python train.py --dataset="aerial photos of the United States (SatlasPretrain)" --num_classes=8 --encoder_norm="layernorm" --encoder_parallel_block=false --encoder_inner_norm=false --encoder_conv_stem=true --decoder_weight_standardization=true --decoder_blocks_per_level=1 --decoder_block="bottleneck" --decoder_attention=false --init="trunc_normal_002" --steps=5900 --batch_size=128 --lr_schedule="cosine" --final_lr_fraction=0.01
Rows from block 3 of the encoder of a small segmentation model, named by matrix and row number. Rows with one number belong to one neuron. Each number is 500 + 50 x the weight over its row's rms, rounded and kept within 0 to 999. All counts start at 0. Numbers have three digits each. After the name is the row's rms in percent of the matrix's.
After each neuron's rows are labels from the 100 images, of 14976, where the neuron reaches its highest value: "colour at peak" is the nearest of a few named colours to the mean colour under the peak. Only what is clearly more common there than usual is listed. The data: aerial photos of the United States (SatlasPretrain).
# fc1: MLP up (encoder.blocks.3.mlp.fc1.weight, 1536x256), inputs 128-255
# fc2: MLP down (encoder.blocks.3.mlp.fc2.weight, 256x1536, transposed), outputs 128-255

fc1.254 211:466423532491542442545526566462495464542539554483538555502476472578433537541495591570443526451357505426516468493530399462399548417488463476545381504523490505465534474385518463510447482447479458537506416537515400428552391479529444542405480472515510540449503457482533450530549499508503528573382505500431502440498506500436533505476534488493502488533438547377434554577516517532585603511469
fc2.254 260:512458463540459503615497525406469532527476473543465420467508536510558502572576434421417536573530477514590481526533418525560495524538405500503420420439554433472515453460532436450490452551481526504417512562425458566556462487401413468512479428540403473545470448527519455427581430602528549524543470447429491488551554582581433474446497489562336502500535492489447513509526512572491485563499
colour at peak: grey

fc1.550 132:545412486511500415545364517375491519515508443636553427524490476490538538466485471507475466578516494489570477456513582556556560478561421590566530485468402384510515474469517455471513450535456549564572487470432426539462489481380529581553418550516414555515520374520479447418544501464478553536495480501556465502467524504570428468561468535535480373476555555459475477596515553437489497497462
fc2.550 119:493504517479595469477467483472410477435518526475605480410470407536496471525505540532536503482515602473505499511505504441517515503528550379509534501404406461567504502444707481508415578509512456494477500511480543471518431480520493434420509430614551555405462488484460514537630646442465555474445546467545498478506519456488460506494498569473404445511509539447507500509518427479499494503590
colour at peak: grey

fc1.574 237:451536453444520407494499455462521463597510495461530514499491479515496538581470544481432553492445515488457484469517466476430503494550484507480451464456430493561478529405564486566538424491458478532543472521483522513630426499508584469445482507555548639353488508356498469513512500539503544515512645484451433502421469472528546478553527477480535460642516590505327451467564499387574520469549
fc2.574 291:362532515482520499505540459507534489538523475433564571426457445531482523596498578525454578439541540582488506512611384479441435493527528514467370540488494451599557528451555515541556410463531446552533475517519576468549429529525557497483422493479521554353523549403500526509483515510506591485492577541417452474465510477488559483571510399495477488548505495528446453497457492405504539509536
colour at peak: grey

fc1.689 170:468514459537465415436536461520490499457548511461528572505481463559409422589536503522419486410509539531420474455367446508445464542537506531493415540495521463396485501505526585519477524455437484453521491555482430467506517581539522451471522530410541499417392516498441509511493493474483417520509503501419414457537493519449534465379459494471590440512524530510491451477535438417558534508621
fc2.689 213:466463492521470449526497562450466511452510488514507504528529519573483572440438475489514493473622420532490532536477468441522513554643422512489484550490532431483466398528491529386580478530477501573432500549382532568417553514426545463524422546574466483515499453571508456423478464478542477455584501453397469565528610515534493520529509537581446425474606444553565475505488498414531518557461
colour at peak: pink

fc1.293 192:488421487453473412473495545490516473543579484578510592568494494494476537608457569521454538454413485545462492532547398506403551510494491530541424543554489513420485498429521524485424498484497523517509497515507453508565459513536404539505391505464459639446415501498494487531518532384508459556463516506461511494596483492554543531578495489502500407521447526486505461628555513459529524503458
fc2.293 241:534465453441465566577502498521449527458463495491524518459452489496530516512549523436525448496578530531473428513514409437508492503603513474485381424568531454455505487519551468517550500526421488558446545541519554442444503565492466493579404511510473397484591506605582507428447450482501514553643507478332538530497561539558450572527502532512352458553523443506537533523514506465533508524478
colour at peak: grey

fc1.452 177:507502450495469483439508575480435488517504528440611472581484510485573572551485493509533496510466578426500473514584471519527494441448488448560457488479531537556472397455573504360395530529549506534534510499428493382558377509539450439457487487428525500417476472438560525584517509519527511482391573494484577401466536406408524542448540489512457474478409472425448509432457544508478480535552
fc2.452 238:474513493477506502478542607547507463474534482575447479501502627529442507485457386497463536442503445520544523503489548488473513498448426615492535413451485531572529458558457520490510539452494446488440489528456524575494483507494500494491501474532493551563476494496591529511511424532477513428527415420523426519460617545449474611423618513611509574449474421503492458440544577477482449459483
colour at peak: grey

fc1.640 201:463571524525509447460553458508502467501462501435530470493541482471443546501529509546431513500439530432432529501386431503410491539547469560420414542545492490476502523531498565550490558470445464512577517589523520479518535413542534467394546461469574472436471549446461471562509496498518443562510503509504490497532447504497576509453473533475526538476543503514500522544491497529555509453533
fc2.640 233:562536508602436466484546456558520504475485476423506443473548420488512463390529456406478440457502547465539649497442378484347469539436545493456425496450532463457476530613497590532458571514521537519509510462515529455487563494535458501510532474454500472425406510494419519555488547581562464469481580527419550479509446498500466479487478511471454565484479508560567444512511524451442493517492
colour at peak: grey

fc1.78 212:508560532574537532544514521558492443465384452444602517496525505446415512540441498510523480446470652485537502419483476408440522513507493524445397498438435513454459507483632509510558404414577431423506477407513438528582533511547537502501547500425500510484529487443468526427467500463464547390452478490444519497432519498432554474417513406520567535509521424559550463475395513541546579425498
fc2.78 285:471516460557517417573417493439497495485354480474457512459548567539505501462502501458457350418513473418583614411527500527514494600545493485479479480481535561451530437458515418457473428505483522476466467402455460505446527416516419442525504581552484485527482458637505473439414476495437484472562512489376498547534581523394501518493508449531500503433494586559507526526468488471541577499459
colour at peak: grey

fc1.289 219:455444462491502380585507542425488468497447467551536539568491529567474576544524473468458444565509546505491483459402518474465455498560355522418487492528473419338487466482549442475537424461477459505485444518465391517471516544403517522551462507468433485524451413530490436379455505390495490525512480493494430491453532494461501482482518449531476459500588507515531527648425513495633541452490
fc2.289 239:511516426444519584494395445553528486474435514545531545475483530490492472495478527482476418497555547560548502441555504536552471412463546509541566452474569555493580540459617454528399438489555541490488531461548495465533401476500419476611510472512485509516452524529484530484489573586450508415492454551511482486462458521510527509493461535406453485393428537463463453486458417431438489501459
colour at peak: pink; white